From a checkpoint of a small sound classifier.
Model: activation swiglu, width 192.
Training: adamw at rate 0.0019, held-out accuracy 100%.
Data: trained on synthesized solo parts of chorales (CocoChorales), 39062 training examples.
Rows from block 8, named by matrix and row number. Rows with one number belong to one neuron. Each number is 50 + 15 x the weight over its row's rms, rounded and kept within 0 to 99. All counts start at 0. After the name is the row's rms in percent of the matrix's.
# gate: MLP gate (model.blocks.8.mlp.gate.weight, 512x192), inputs 0-95
# fc1: MLP up (model.blocks.8.mlp.fc1.weight, 512x192), inputs 0-95
# fc2: MLP down (model.blocks.8.mlp.fc2.weight, 192x512, transposed), outputs 0-95
gate.402 243:50 50 47 50 51 50 50 50 50 53 50 48 55 51 56 53 50 50 50 50 45 69 50 50 99 50 53 50 55 51 47 50 49 50 51 50 50 50 51 50 99 20 50 50 50 51 50 50 50 50 50 50 50 50 50 48 50 50 50 00 48 50 45 50 47 50 50 50 28 51 99 50 16 42 44 49 51 77 50 50 50 50 50 00 44 58 50 52 50 50 50 50 50 50 47 52
fc1.402 224:50 47 50 50 51 50 50 50 47 50 49 49 49 49 50 48 51 50 49 67 50 50 50 43 50 50 50 51 47 45 50 50 56 46 00 50 50 59 51 50 50 50 50 50 49 50 72 50 51 52 49 52 48 51 18 58 52 50 50 54 57 50 50 47 50 46 14 50 53 48 49 41 51 49 51 99 51 50 00 49 39 53 26 50 48 52 47 50 50 50 50 46 00 52 50 50
fc2.402 147:42 50 50 51 49 52 51 54 51 50 50 50 51 50 49 50 49 55 50 50 52 58 50 50 00 49 50 90 50 50 00 52 47 51 50 50 50 53 51 51 50 27 51 50 50 50 48 50 50 50 51 50 50 50 15 49 52 49 50 32 49 83 50 50 50 49 50 49 50 53 52 49 00 50 50 49 51 50 50 50 42 51 50 51 71 50 50 50 49 55 51 50 50 56 51 50
gate.404 192:51 50 55 48 49 51 50 50 56 50 50 51 50 50 50 44 50 50 50 50 50 50 50 52 50 47 57 51 20 00 52 50 50 50 48 57 72 50 50 49 50 50 04 50 49 50 50 50 50 51 50 50 19 53 50 50 53 50 50 50 50 50 50 50 50 50 50 51 50 50 50 50 50 50 33 50 99 47 50 50 50 62 27 50 50 50 50 50 31 49 51 50 50 50 50 50
fc1.404 225:50 51 50 69 50 50 49 50 50 48 50 51 50 52 59 50 39 50 50 50 50 30 47 52 50 50 51 51 52 50 50 55 50 49 51 54 50 50 27 50 50 50 59 51 50 00 49 50 50 47 50 60 50 50 58 50 50 48 53 50 50 50 50 51 56 74 50 50 50 50 50 50 50 51 50 50 50 50 50 50 52 63 97 50 50 48 55 26 99 49 50 43 53 34 50 50
fc2.404 175:50 59 50 50 52 50 50 50 50 50 49 82 50 50 50 50 50 51 50 50 50 50 50 50 50 52 50 50 52 99 51 50 50 71 64 51 50 50 52 50 50 50 50 50 51 31 50 45 35 45 50 50 50 48 51 41 50 50 50 50 49 53 21 41 07 50 45 50 49 51 61 51 51 48 50 50 93 50 51 50 50 74 50 50 50 52 50 51 50 52 50 50 50 50 50 50
gate.405 240:97 50 47 63 22 49 50 53 51 50 51 56 50 49 50 50 49 53 50 52 50 00 50 50 47 49 53 34 54 50 80 56 47 50 50 50 51 50 00 46 45 46 50 50 50 50 50 50 47 00 50 22 49 50 49 50 50 48 49 51 50 50 68 70 56 52 51 50 47 55 50 78 50 49 54 50 45 50 79 50 50 46 51 55 49 50 58 49 54 49 54 51 50 49 50 50
fc1.405 198:50 50 52 50 50 51 44 50 50 53 50 53 62 50 50 50 50 50 50 50 50 50 51 45 51 50 50 49 50 50 64 49 85 50 50 50 50 52 50 51 55 50 54 50 50 50 50 51 55 50 34 62 50 50 51 73 50 50 49 50 50 70 49 50 45 45 50 49 78 50 50 50 76 50 51 50 20 50 50 50 50 50 99 49 50 48 99 51 50 50 50 49 50 49 50 50
fc2.405 136:50 49 50 51 50 51 50 51 50 50 50 51 50 50 50 50 50 50 52 51 50 14 50 61 34 50 51 50 50 52 39 50 75 42 50 45 50 50 17 50 50 50 49 50 50 19 50 50 50 09 49 51 50 51 50 50 49 50 50 49 50 50 50 06 50 58 51 50 50 48 50 52 39 50 53 50 33 50 40 49 50 50 00 50 49 50 50 39 55 50 50 50 49 50 49 50
gate.408 240:50 54 46 49 50 52 16 60 50 67 47 71 48 50 51 49 54 50 51 50 50 50 51 50 50 50 50 48 50 50 45 52 60 51 50 50 50 51 55 50 48 41 49 43 50 55 52 50 50 53 50 36 50 50 51 51 50 50 85 50 50 51 50 50 50 50 50 61 50 50 50 51 50 50 49 59 51 93 50 50 49 52 51 50 51 54 49 50 49 52 51 50 49 51 42 50
fc1.408 184:50 50 51 61 50 48 50 50 50 50 50 50 50 65 50 50 50 68 51 50 51 50 32 50 50 47 54 51 50 47 49 51 46 49 52 52 52 50 50 49 62 46 52 74 51 50 50 49 17 50 19 50 49 50 50 48 50 19 00 49 44 53 00 50 51 51 42 49 36 68 69 50 50 54 50 03 50 50 49 50 52 35 50 30 25 49 50 84 51 50 50 00 50 50 92 50
fc2.408 127:50 50 49 50 49 49 75 50 50 61 50 50 49 45 00 50 50 50 44 15 16 50 50 50 50 48 51 47 45 51 63 49 50 50 50 50 50 50 86 50 50 50 99 50 50 49 49 50 49 34 50 50 12 51 35 03 50 51 50 48 51 48 51 43 51 25 84 50 77 50 50 50 50 58 32 39 50 53 45 50 49 50 48 50 53 35 00 50 15 50 50 91 50 40 49 50
gate.410 190:49 50 50 59 50 52 82 51 50 50 50 50 50 59 50 50 49 40 50 46 50 50 51 37 51 50 56 49 55 61 49 54 50 51 50 52 50 50 00 49 50 50 99 50 50 32 50 50 24 48 50 52 50 50 71 50 50 31 49 50 51 50 41 72 50 50 71 50 51 47 50 49 47 48 50 00 47 50 50 50 57 49 50 43 52 50 50 07 85 51 70 47 58 50 70 50
fc1.410 218:50 49 47 50 50 50 50 50 50 50 50 50 00 50 48 50 50 50 50 50 50 50 50 50 50 50 50 50 49 50 50 50 00 50 51 94 50 50 50 49 49 50 99 50 50 50 50 50 50 50 50 50 50 51 50 50 55 48 49 50 50 60 50 50 49 50 50 50 50 50 50 49 50 50 51 34 49 50 50 50 50 50 50 52 39 51 50 50 50 49 52 55 50 99 99 50
fc2.410 134:50 50 54 50 50 50 28 34 51 49 48 52 99 56 50 48 50 51 50 50 99 50 50 49 55 49 51 50 51 49 50 51 50 48 50 79 79 51 48 53 45 48 35 52 51 49 50 50 52 50 50 45 52 49 50 50 51 50 50 50 50 50 50 50 50 49 49 54 50 69 66 50 50 10 45 51 49 50 55 51 49 51 50 60 50 50 50 49 50 50 50 35 49 96 99 50
gate.426 260:23 50 51 50 50 50 50 50 50 53 50 50 63 50 50 50 50 50 50 51 32 99 99 50 50 50 50 50 50 51 50 50 50 00 50 48 50 50 50 50 50 49 49 50 50 71 52 50 50 50 50 50 50 89 49 50 50 50 50 29 50 49 14 50 50 50 49 50 50 50 74 50 50 42 50 50 51 50 47 29 50 50 44 20 50 50 48 51 00 50 50 48 50 50 40 50
fc1.426 200:51 50 51 50 50 50 78 50 50 51 86 50 50 49 53 51 52 50 37 50 50 50 50 50 51 99 50 50 51 50 50 50 50 49 41 50 50 50 50 50 50 50 46 52 50 50 49 50 23 50 50 50 50 50 50 50 47 50 47 50 49 50 50 50 50 50 50 88 49 50 52 49 47 51 50 50 52 50 50 50 50 50 50 50 41 50 50 50 50 50 48 50 49 48 51 50
fc2.426 182:00 50 47 50 50 50 50 50 50 59 49 50 49 50 50 51 50 50 56 80 35 50 50 47 50 50 24 50 50 01 50 54 46 50 50 50 50 50 38 50 50 50 50 50 49 50 50 21 50 50 34 48 50 50 50 50 00 50 49 50 50 50 50 50 50 50 50 50 50 50 51 51 50 50 46 50 50 49 50 50 51 51 50 50 99 50 50 49 00 50 49 49 50 50 50 50
gate.429 318:50 50 49 99 40 41 50 49 50 49 71 50 61 36 48 48 50 49 50 43 49 48 50 51 48 50 49 46 50 50 50 50 50 51 50 52 50 50 50 50 50 50 50 47 50 29 50 50 29 50 51 47 50 49 76 49 50 50 50 50 71 50 50 64 51 51 65 50 50 50 50 50 49 49 51 53 39 49 50 50 50 51 50 50 50 45 51 36 50 49 52 50 50 33 50 50
fc1.429 268:49 50 93 38 32 50 50 50 40 50 50 50 50 99 50 52 57 50 50 50 49 50 50 50 50 49 50 50 50 56 50 51 72 50 50 49 50 49 50 47 51 51 50 50 50 50 49 30 50 50 50 50 55 50 50 99 50 49 50 50 51 33 50 50 52 50 51 50 50 50 50 48 50 50 50 53 50 50 50 00 50 50 50 50 52 50 50 50 50 47 50 50 50 50 60 49
fc2.429 138:50 50 48 50 44 46 48 51 48 50 50 50 50 50 75 49 50 48 44 50 50 50 50 47 50 28 50 49 56 49 49 63 51 50 48 50 67 50 46 35 50 50 51 51 50 41 48 72 47 50 50 44 49 51 51 49 50 51 50 50 50 52 34 50 53 50 53 52 50 50 24 50 49 50 50 50 45 46 48 00 51 50 55 50 50 51 50 50 50 31 47 43 50 49 50 48
gate.433 044:52 48 45 55 48 47 51 48 50 58 53 55 99 54 49 69 50 50 41 23 46 50 50 50 42 50 49 52 49 74 52 48 50 38 50 57 40 92 22 49 99 44 52 62 46 48 12 49 46 50 62 49 57 11 70 55 51 41 51 55 51 36 57 51 50 52 92 52 50 50 68 50 50 51 26 49 99 97 97 49 47 57 55 68 57 46 50 36 52 50 39 48 54 14 52 46
fc1.433 370:50 50 51 50 50 57 55 50 50 50 50 50 50 50 55 50 52 50 50 50 50 50 51 50 50 50 53 51 50 50 50 50 50 58 46 50 50 51 50 50 54 50 47 61 47 26 50 50 50 50 50 55 58 50 50 51 51 50 49 49 50 50 50 50 49 00 39 50 51 48 50 51 50 50 50 48 50 50 50 50 50 51 49 50 50 50 48 50 50 50 48 53 49 49 50 52
fc2.433 274:51 50 50 50 50 54 50 96 50 50 50 56 50 50 50 49 49 50 50 50 50 50 49 49 50 50 50 44 50 50 50 50 50 49 51 50 50 69 51 50 50 48 50 50 50 50 51 50 50 63 77 52 50 50 45 50 50 50 50 50 50 50 50 50 50 50 50 50 50 53 50 50 51 50 50 50 50 50 51 50 50 50 50 51 51 50 62 66 50 51 50 50 51 51 50 50
gate.434 257:52 50 50 50 50 50 45 50 48 49 50 50 50 50 50 50 50 53 50 50 40 50 51 50 40 50 50 87 50 51 50 50 50 50 50 49 50 49 50 52 00 34 49 50 49 99 99 50 61 51 48 79 50 51 17 50 50 52 51 50 50 50 50 35 50 49 00 50 50 50 51 50 99 50 00 68 50 50 50 50 50 50 48 47 50 56 50 59 49 51 50 50 11 51 50 50
fc1.434 214:50 63 50 50 50 50 49 50 50 57 50 51 50 53 52 50 50 50 50 50 50 75 50 50 51 78 50 49 50 50 49 49 52 50 35 51 50 48 89 51 51 50 50 50 50 50 50 50 99 83 00 49 50 50 50 50 50 50 50 50 50 50 49 50 50 49 50 48 50 50 51 50 50 53 50 50 51 51 50 50 50 50 55 00 50 49 31 99 50 48 50 50 50 50 49 50
fc2.434 168:50 50 50 50 50 50 83 50 50 52 50 50 50 50 50 50 50 50 50 52 49 50 50 56 53 50 50 51 50 50 50 52 41 51 50 49 50 51 71 51 50 10 50 50 50 50 50 50 50 80 64 50 50 49 66 50 50 50 50 50 00 68 50 50 50 50 45 51 49 50 67 50 59 50 49 50 50 50 88 50 50 50 49 99 51 99 50 51 50 51 50 50 85 51 49 50
gate.436 169:50 50 49 04 51 52 45 50 50 15 49 50 48 50 35 50 50 46 49 50 50 50 50 51 50 50 43 50 50 50 53 50 48 50 50 50 50 50 50 00 42 50 18 34 50 50 50 59 50 43 54 49 47 50 50 50 52 49 49 99 50 45 57 50 50 50 52 99 48 50 47 54 47 49 54 55 50 50 50 48 50 62 44 50 50 50 50 50 50 50 49 53 50 53 50 50
fc1.436 181:50 49 50 51 49 00 51 44 52 53 51 50 50 50 49 52 46 49 91 49 50 50 48 50 49 53 48 50 50 50 50 57 55 48 50 48 96 48 50 99 50 50 54 50 50 50 50 50 50 50 50 50 50 49 50 50 00 65 50 50 50 54 50 50 49 50 50 29 52 50 50 45 50 51 50 50 50 50 51 54 36 49 50 50 51 49 50 50 50 50 51 50 50 54 50 50
fc2.436 156:50 49 50 48 50 49 51 50 50 49 50 50 51 50 48 47 50 50 54 49 50 50 50 47 50 50 24 50 49 50 53 50 50 50 71 50 50 50 50 50 52 50 49 43 50 50 50 50 49 50 50 50 46 54 48 49 50 49 50 50 51 50 50 16 50 50 50 46 50 50 50 50 50 50 50 50 60 50 45 37 00 50 49 50 50 00 50 36 00 52 56 50 00 49 51 50
gate.437 293:49 50 50 50 49 50 50 50 50 99 49 50 53 49 50 50 00 50 50 50 50 50 50 50 66 50 49 50 64 50 50 99 50 46 50 50 52 53 50 50 50 50 50 50 50 50 50 50 50 50 50 50 51 49 50 25 50 83 50 52 50 50 50 50 50 45 50 50 47 50 50 50 49 47 50 50 52 50 50 48 49 48 36 50 50 50 50 50 50 90 50 36 50 49 49 50
fc1.437 252:04 50 50 50 48 50 50 50 46 75 50 51 69 51 50 68 50 50 50 28 50 50 54 53 50 58 50 50 50 50 53 50 98 50 56 50 50 50 23 50 50 74 64 50 49 49 49 50 05 48 52 50 48 50 67 50 50 51 50 50 56 52 50 99 60 50 50 51 32 50 50 05 49 49 50 50 50 56 51 48 39 49 50 50 50 49 57 19 59 50 51 43 65 50 50 51
fc2.437 148:82 50 50 50 50 51 54 50 51 50 50 56 50 50 50 50 86 50 50 50 40 50 50 50 50 50 50 50 25 50 50 90 50 46 50 50 50 50 48 52 50 50 48 50 50 37 50 50 49 50 50 50 45 51 51 50 50 53 50 14 50 57 50 50 51 52 50 50 51 50 50 76 44 50 55 50 67 50 50 52 50 51 50 50 50 41 51 50 50 99 55 51 50 52 47 50
gate.443 265:36 51 50 37 99 50 50 50 74 50 00 50 51 50 50 50 50 50 50 50 99 99 50 48 57 49 50 97 53 50 50 06 50 50 50 50 55 50 51 50 50 50 50 51 50 50 24 99 51 51 48 50 50 50 50 42 50 50 50 50 21 50 49 48 36 49 50 59 50 62 52 50 51 50 50 49 50 50 50 50 50 50 43 49 49 50 50 58 50 65 47 50 49 50 50 36
fc1.443 192:50 51 51 50 50 50 49 51 50 50 50 50 49 50 54 49 50 99 51 50 50 65 47 51 51 50 50 52 50 59 50 50 50 50 50 45 50 52 67 72 53 32 48 50 22 64 51 50 52 50 00 50 53 50 40 55 51 53 50 50 50 50 20 38 50 47 36 50 50 50 53 53 50 50 45 50 53 49 23 51 50 50 46 48 52 63 50 61 48 51 50 50 24 51 50 50
fc2.443 173:50 50 50 99 50 39 49 50 50 50 99 49 50 00 49 50 50 50 84 50 51 50 50 50 50 50 50 47 50 49 50 50 50 50 47 57 49 50 50 55 50 50 50 83 50 50 51 50 50 50 48 50 50 51 50 50 50 49 50 50 99 49 50 50 49 48 51 50 63 50 50 50 50 50 50 50 52 50 00 45 58 50 50 50 50 50 49 51 51 50 49 50 50 50 50 50
gate.449 165:75 51 50 50 50 50 50 50 46 50 99 59 45 56 79 51 50 50 45 50 50 47 50 50 50 50 52 49 57 50 50 50 50 50 50 50 50 50 50 50 51 50 51 50 50 49 32 51 49 50 50 23 50 48 50 50 51 51 43 52 00 51 50 52 50 51 50 50 50 50 71 99 50 77 49 46 52 32 50 51 00 47 50 50 49 52 50 50 50 50 49 50 51 50 50 57
fc1.449 230:51 50 50 50 49 51 51 50 50 50 50 49 50 51 50 50 49 50 50 82 52 50 50 47 50 50 51 49 49 51 50 50 50 50 50 48 50 49 51 52 51 43 50 50 47 67 50 49 50 52 00 50 49 49 49 50 54 58 53 50 50 53 34 49 50 50 50 50 59 50 51 47 50 57 35 49 50 50 50 50 50 50 49 41 49 50 48 50 50 50 50 48 30 52 50 50
fc2.449 157:50 50 50 51 50 50 50 51 50 65 50 50 90 49 50 52 50 37 50 00 42 50 50 41 45 46 50 50 50 50 50 50 58 44 50 43 50 50 50 50 49 50 50 50 50 50 50 49 50 51 40 50 46 50 50 50 50 50 50 50 54 46 54 50 50 51 50 50 53 50 50 53 49 50 50 48 50 06 00 52 26 50 50 49 50 50 49 50 49 50 50 51 49 50 53 50
gate.454 182:39 50 51 50 50 51 50 50 50 50 52 50 75 72 49 51 61 60 50 50 52 50 48 49 98 51 56 76 51 48 18 50 50 52 50 53 50 50 81 50 94 50 50 49 59 50 53 42 51 50 50 51 50 43 44 50 50 53 46 49 50 50 50 00 28 16 33 50 50 50 54 38 50 50 50 50 94 50 50 53 39 49 33 49 50 30 49 62 49 49 52 50 50 50 49 50
fc1.454 209:00 51 33 50 51 50 50 50 50 50 50 50 52 50 50 47 16 50 53 50 50 50 52 55 43 50 80 50 50 95 50 50 50 50 50 50 97 50 50 38 50 57 71 51 99 50 50 51 49 50 50 51 50 51 50 49 55 49 50 50 50 49 49 50 50 50 50 50 50 50 50 50 50 51 50 50 49 51 50 49 50 52 51 50 50 50 50 50 51 51 50 47 50 51 49 50
fc2.454 287:51 50 50 50 50 46 50 50 51 50 34 50 50 55 52 48 50 50 50 50 50 50 50 50 50 50 48 50 50 50 50 49 50 51 50 50 48 49 50 50 50 43 47 50 50 50 67 50 49 50 50 51 50 85 50 50 48 50 50 50 50 51 50 50 49 50 50 50 50 50 50 53 50 50 50 50 59 50 50 50 50 50 50 50 50 50 50 49 50 49 48 50 50 50 50 63
gate.460 245:50 51 50 50 50 50 72 50 50 49 50 50 50 69 51 50 47 50 50 46 50 50 50 51 50 50 49 51 50 47 51 50 50 50 51 54 49 51 18 50 50 50 73 50 51 48 50 50 50 50 50 51 50 48 68 50 50 43 50 50 50 53 35 53 44 51 50 50 50 50 50 50 49 50 50 50 50 50 57 48 50 50 50 50 50 50 51 50 53 50 50 50 52 50 50 56
fc1.460 297:50 48 50 50 50 50 50 50 48 50 50 47 47 50 49 50 50 50 51 49 50 50 50 50 50 50 50 51 50 99 50 51 50 00 50 50 49 51 50 51 47 50 66 50 50 50 50 49 50 47 51 50 54 50 50 43 49 50 50 50 50 50 54 50 52 50 50 46 50 50 50 50 49 49 53 00 41 50 50 50 50 48 50 50 50 50 49 50 50 50 50 54 50 50 52 50
fc2.460 134:53 26 44 49 47 50 49 50 47 50 50 09 99 50 77 46 50 50 50 50 82 51 50 51 50 50 54 50 49 26 28 50 50 05 12 50 52 50 46 55 45 60 49 50 50 51 52 50 50 52 50 50 72 48 50 80 52 53 48 49 50 46 51 48 48 50 50 50 48 50 50 50 50 10 50 58 12 50 50 50 50 50 50 50 50 50 50 49 52 23 50 44 49 50 53 50
gate.472 312:50 58 50 49 49 56 52 50 56 50 49 50 53 50 50 50 53 51 51 50 50 50 50 56 50 49 50 61 48 50 00 51 50 53 49 50 47 58 92 50 50 49 50 50 50 50 50 54 50 78 50 50 50 50 40 55 50 50 50 50 50 50 49 02 50 47 48 52 50 50 50 50 50 49 42 49 00 25 51 59 50 50 50 50 47 54 50 51 50 52 50 50 44 50 50 75
fc1.472 285:22 50 50 50 50 50 50 50 50 50 50 50 54 50 49 50 52 50 50 50 50 50 50 52 50 50 50 50 30 99 34 50 50 56 45 49 49 51 50 50 50 50 50 50 50 50 54 50 50 50 61 50 53 45 50 52 50 50 75 50 50 50 50 50 50 50 50 50 50 50 50 50 16 51 40 50 00 50 50 50 50 47 47 50 50 51 50 50 50 50 50 41 50 51 49 99
fc2.472 203:49 99 52 51 50 49 46 49 52 49 50 50 50 47 50 50 55 50 33 49 50 51 50 52 45 50 50 50 51 93 50 39 50 60 50 50 50 50 50 49 50 13 49 50 58 50 49 51 50 51 52 50 27 48 50 38 50 49 52 50 50 51 50 51 39 50 51 50 51 50 50 55 50 50 50 48 73 50 50 50 50 53 50 99 50 50 50 50 60 50 50 46 50 50 48 38
gate.473 061:50 48 50 48 61 51 27 50 35 49 51 99 56 49 55 73 48 50 53 50 51 45 52 54 62 41 55 52 51 50 60 43 64 72 66 49 51 49 53 51 51 50 46 50 50 68 50 46 77 46 47 55 56 51 39 50 62 50 51 67 19 59 49 47 43 47 35 51 50 51 64 79 51 00 50 51 50 56 48 50 48 50 25 49 51 00 78 82 34 99 52 50 57 48 50 50
fc1.473 062:51 44 50 51 50 45 53 47 49 50 51 47 36 15 45 47 38 39 50 50 52 48 46 47 53 50 49 50 64 48 50 49 50 30 52 42 44 61 51 50 49 56 50 48 48 49 50 50 51 50 49 49 47 44 50 50 31 61 50 45 58 51 56 49 49 49 74 49 51 58 44 48 49 51 50 39 51 50 55 52 50 50 65 59 53 58 99 47 57 49 00 51 53 45 52 54
fc2.473 106:50 49 50 49 51 53 50 50 52 52 53 50 52 49 48 48 50 50 50 50 50 50 49 50 47 47 50 46 42 50 50 51 48 48 51 51 50 50 48 49 50 40 50 50 50 50 50 48 50 50 51 51 50 50 46 50 50 46 50 47 50 50 50 50 46 51 47 53 50 50 50 49 49 50 53 49 49 51 62 49 48 51 56 50 50 67 50 50 50 50 50 50 50 50 38 50
gate.478 072:51 50 51 60 50 50 00 99 49 48 50 51 44 50 50 64 51 52 92 50 49 00 44 63 50 46 56 51 54 49 47 00 50 50 54 50 48 72 56 45 62 47 46 52 49 50 34 35 50 50 49 50 50 52 52 50 51 42 46 61 49 46 50 50 50 49 35 50 50 50 52 55 50 48 50 56 55 50 50 50 50 49 50 50 48 15 49 53 50 61 50 49 49 50 55 27
fc1.478 072:50 51 49 50 50 53 47 50 48 51 47 51 50 61 46 55 48 56 59 54 51 53 50 50 61 48 49 52 55 40 52 00 50 46 68 54 48 50 52 48 51 31 88 52 49 56 47 48 62 50 00 54 58 50 44 46 50 51 24 44 37 52 48 42 48 44 36 51 49 50 50 50 50 50 50 58 80 52 27 47 50 67 49 39 54 50 46 51 51 55 50 51 45 55 50 57
fc2.478 107:49 50 50 50 50 50 69 50 51 50 50 50 52 51 50 50 52 50 49 50 50 50 56 50 48 50 69 50 25 50 51 50 50 50 49 60 58 55 55 51 47 62 50 52 51 50 49 54 45 50 49 49 50 50 44 49 50 53 50 50 50 50 55 48 48 50 51 50 50 50 55 51 50 50 50 50 51 51 00 51 43 50 51 50 49 45 50 53 46 58 50 50 50 51 80 50
gate.482 103:50 50 48 55 46 46 49 51 50 51 49 52 29 50 50 50 46 53 56 99 50 48 50 49 42 50 51 48 81 50 50 47 52 50 99 50 50 39 48 50 00 51 54 50 52 53 57 50 47 50 46 47 50 51 29 52 46 50 50 51 49 50 36 50 52 50 32 50 49 51 56 50 99 50 68 49 41 39 43 46 50 48 49 48 43 49 50 50 50 52 54 50 47 52 49 50
fc1.482 195:49 50 50 50 50 50 50 50 50 51 50 50 50 50 49 53 50 50 49 50 50 50 51 41 50 50 47 49 50 50 48 49 50 50 99 50 50 47 50 50 50 51 57 46 51 51 50 50 49 53 50 47 44 50 50 50 49 48 50 53 52 50 50 50 50 99 50 50 50 50 50 45 50 42 50 51 50 49 50 50 50 50 51 50 49 50 48 50 50 47 50 50 50 50 50 50
fc2.482 139:50 50 50 50 50 51 50 51 50 50 50 56 50 50 51 47 49 50 50 50 50 50 48 49 50 50 49 50 50 50 50 50 50 50 50 58 51 93 50 49 50 45 50 50 50 50 50 50 50 51 72 51 51 50 35 50 53 50 50 50 50 50 50 51 50 49 50 51 50 51 50 49 50 50 51 50 50 50 51 50 53 50 50 53 53 50 99 50 50 50 50 50 56 50 40 50
gate.485 199:99 99 50 50 50 49 50 99 50 50 50 77 50 52 50 52 49 51 41 50 50 49 51 52 50 50 52 43 73 48 53 54 49 49 52 51 38 51 43 50 47 50 50 46 51 49 50 45 50 47 51 49 55 50 50 50 52 50 50 52 48 51 71 50 50 58 50 50 48 55 48 52 50 49 56 50 35 51 58 50 50 50 63 51 50 49 78 45 50 32 51 50 52 42 50 45
fc1.485 139:50 56 49 46 50 50 51 99 50 45 50 50 50 50 51 62 50 50 50 35 50 50 50 55 50 50 48 83 51 52 50 50 49 50 50 50 21 50 50 50 50 50 45 49 50 46 49 48 00 50 50 50 49 50 50 50 50 51 50 90 50 43 50 50 50 52 50 50 49 51 50 52 48 48 48 51 50 50 50 52 50 53 53 75 50 50 50 47 50 49 51 50 52 49 51 49
fc2.485 130:41 50 51 50 51 52 50 50 51 50 51 50 50 50 50 50 50 50 49 50 50 89 50 50 50 50 48 53 50 50 50 51 50 50 50 50 51 50 50 50 50 47 50 49 50 59 50 50 80 99 51 50 50 52 44 50 50 50 50 50 50 50 51 99 52 50 50 48 52 50 51 50 50 50 82 48 50 31 50 50 54 50 50 50 50 50 54 78 99 50 50 50 62 50 49 50
gate.486 205:50 50 50 50 50 50 12 50 50 49 84 86 13 50 50 49 49 81 46 50 50 50 50 51 50 50 67 47 50 50 50 50 50 50 50 50 50 50 50 50 50 51 50 50 50 50 50 47 50 50 50 50 50 50 48 50 51 50 50 50 47 51 51 50 50 50 50 04 50 68 50 49 55 53 51 51 51 50 49 50 49 50 51 50 50 48 50 50 50 50 51 50 50 51 50 50
fc1.486 148:50 50 48 49 50 49 51 00 51 51 50 50 50 49 50 50 51 49 50 99 52 48 50 50 50 35 51 45 50 51 51 61 50 49 50 50 50 50 50 50 49 50 42 51 49 50 50 53 50 49 50 51 51 50 50 50 50 50 50 49 50 48 50 50 00 50 52 50 51 50 50 99 48 50 50 50 50 50 51 50 50 50 50 50 50 50 50 46 50 50 50 56 53 50 48 59
fc2.486 377:50 50 50 50 50 51 50 50 50 50 41 51 50 50 50 50 49 50 50 00 50 53 50 49 50 00 50 50 51 50 50 50 50 50 50 49 50 50 50 50 50 50 50 50 50 50 50 50 50 50 50 50 50 50 50 50 50 50 50 51 50 51 50 50 30 50 50 50 50 50 50 50 50 50 50 50 49 50 50 50 50 50 50 50 50 50 50 50 50 51 50 50 50 50 50 50
gate.489 157:50 50 50 57 50 48 50 50 50 49 51 51 50 55 48 50 53 50 50 99 30 34 50 50 53 31 55 00 50 48 60 53 50 50 50 50 49 39 49 50 50 52 46 32 50 49 99 48 50 45 50 50 41 49 49 47 50 49 50 50 50 52 50 50 50 50 50 50 50 50 49 58 99 52 50 49 50 49 50 49 50 50 51 50 49 50 56 49 51 48 50 47 50 50 50 51
fc1.489 177:50 51 50 51 50 50 27 50 50 50 50 69 50 51 50 50 52 94 50 50 51 50 49 50 50 50 50 50 49 50 50 50 50 51 63 51 49 50 52 50 41 32 46 50 50 49 50 49 51 48 50 50 51 49 50 51 53 50 50 50 47 53 50 50 62 49 00 50 00 99 50 50 51 50 54 69 64 50 50 57 50 50 50 49 49 31 50 50 53 50 50 49 50 50 50 50
fc2.489 254:50 50 50 50 50 50 50 50 50 50 50 51 50 50 50 50 50 50 50 00 50 50 50 50 50 40 50 50 49 50 38 50 50 50 50 50 50 51 50 50 50 50 50 50 50 50 00 50 50 50 50 50 50 50 49 50 50 50 50 50 50 52 50 50 50 50 50 50 55 50 50 50 50 49 50 50 32 48 50 50 44 50 49 50 50 50 50 50 48 50 50 50 50 50 50 44
gate.495 126:57 51 48 51 31 47 50 50 51 46 49 50 50 47 52 48 67 52 46 51 42 47 13 50 46 49 48 46 54 50 69 57 50 50 49 50 48 44 43 58 49 50 49 24 50 54 99 48 50 50 46 50 50 29 44 50 47 51 51 50 51 62 59 48 53 49 50 50 50 51 50 62 51 48 44 49 44 42 37 36 50 50 50 49 48 51 74 49 50 17 50 52 49 54 53 53
fc1.495 141:38 79 50 51 50 54 80 50 50 83 50 50 51 50 50 49 50 45 47 49 50 50 51 47 50 53 54 45 47 50 53 51 50 50 45 49 52 50 44 50 50 65 92 50 53 45 50 50 45 50 52 50 50 50 65 49 46 51 50 50 52 50 51 62 50 64 66 00 53 47 42 50 50 50 48 50 35 50 57 49 50 49 50 52 50 52 50 49 55 42 50 50 62 50 51 50
fc2.495 140:55 49 50 51 50 50 50 50 48 51 50 73 50 53 61 49 50 50 50 72 50 50 50 50 50 50 50 50 89 52 50 50 50 49 50 50 50 50 50 50 49 50 50 50 50 49 99 50 45 40 50 54 42 55 50 50 50 51 50 50 50 50 51 49 50 49 50 49 23 50 50 51 50 52 50 50 50 60 99 50 49 53 50 50 50 50 50 50 50 62 43 79 50 50 50 73
gate.497 268:32 69 50 50 48 64 50 51 50 50 00 54 50 50 50 46 54 50 44 50 53 50 50 49 53 43 16 48 49 17 51 50 51 51 55 50 50 59 51 50 48 51 46 50 50 52 50 50 51 50 50 50 57 43 50 50 48 50 30 50 50 50 51 50 54 49 51 50 50 50 48 56 50 48 50 48 50 57 50 50 50 52 50 50 50 57 50 50 50 48 51 58 51 51 50 49
fc1.497 170:51 34 47 50 53 51 51 51 50 51 50 49 55 71 61 72 51 78 50 50 25 51 49 50 04 51 51 50 48 53 49 51 50 50 50 50 51 47 50 49 59 37 57 51 50 50 56 51 12 77 47 50 46 50 49 50 50 23 50 45 47 50 46 48 49 99 46 50 49 62 99 50 72 73 43 51 42 48 50 50 51 50 99 28 49 49 31 51 50 51 50 41 47 50 44 51
fc2.497 136:52 64 49 50 50 45 53 80 49 46 41 56 53 26 50 50 49 50 25 28 50 52 50 80 51 50 67 47 50 50 48 50 50 49 85 50 50 50 58 50 53 52 73 50 50 50 47 55 50 43 50 45 47 44 50 44 70 50 50 50 42 50 50 00 50 50 35 50 65 50 49 51 49 50 50 50 50 96 46 50 35 50 34 66 50 50 47 44 50 50 50 50 46 50 50 50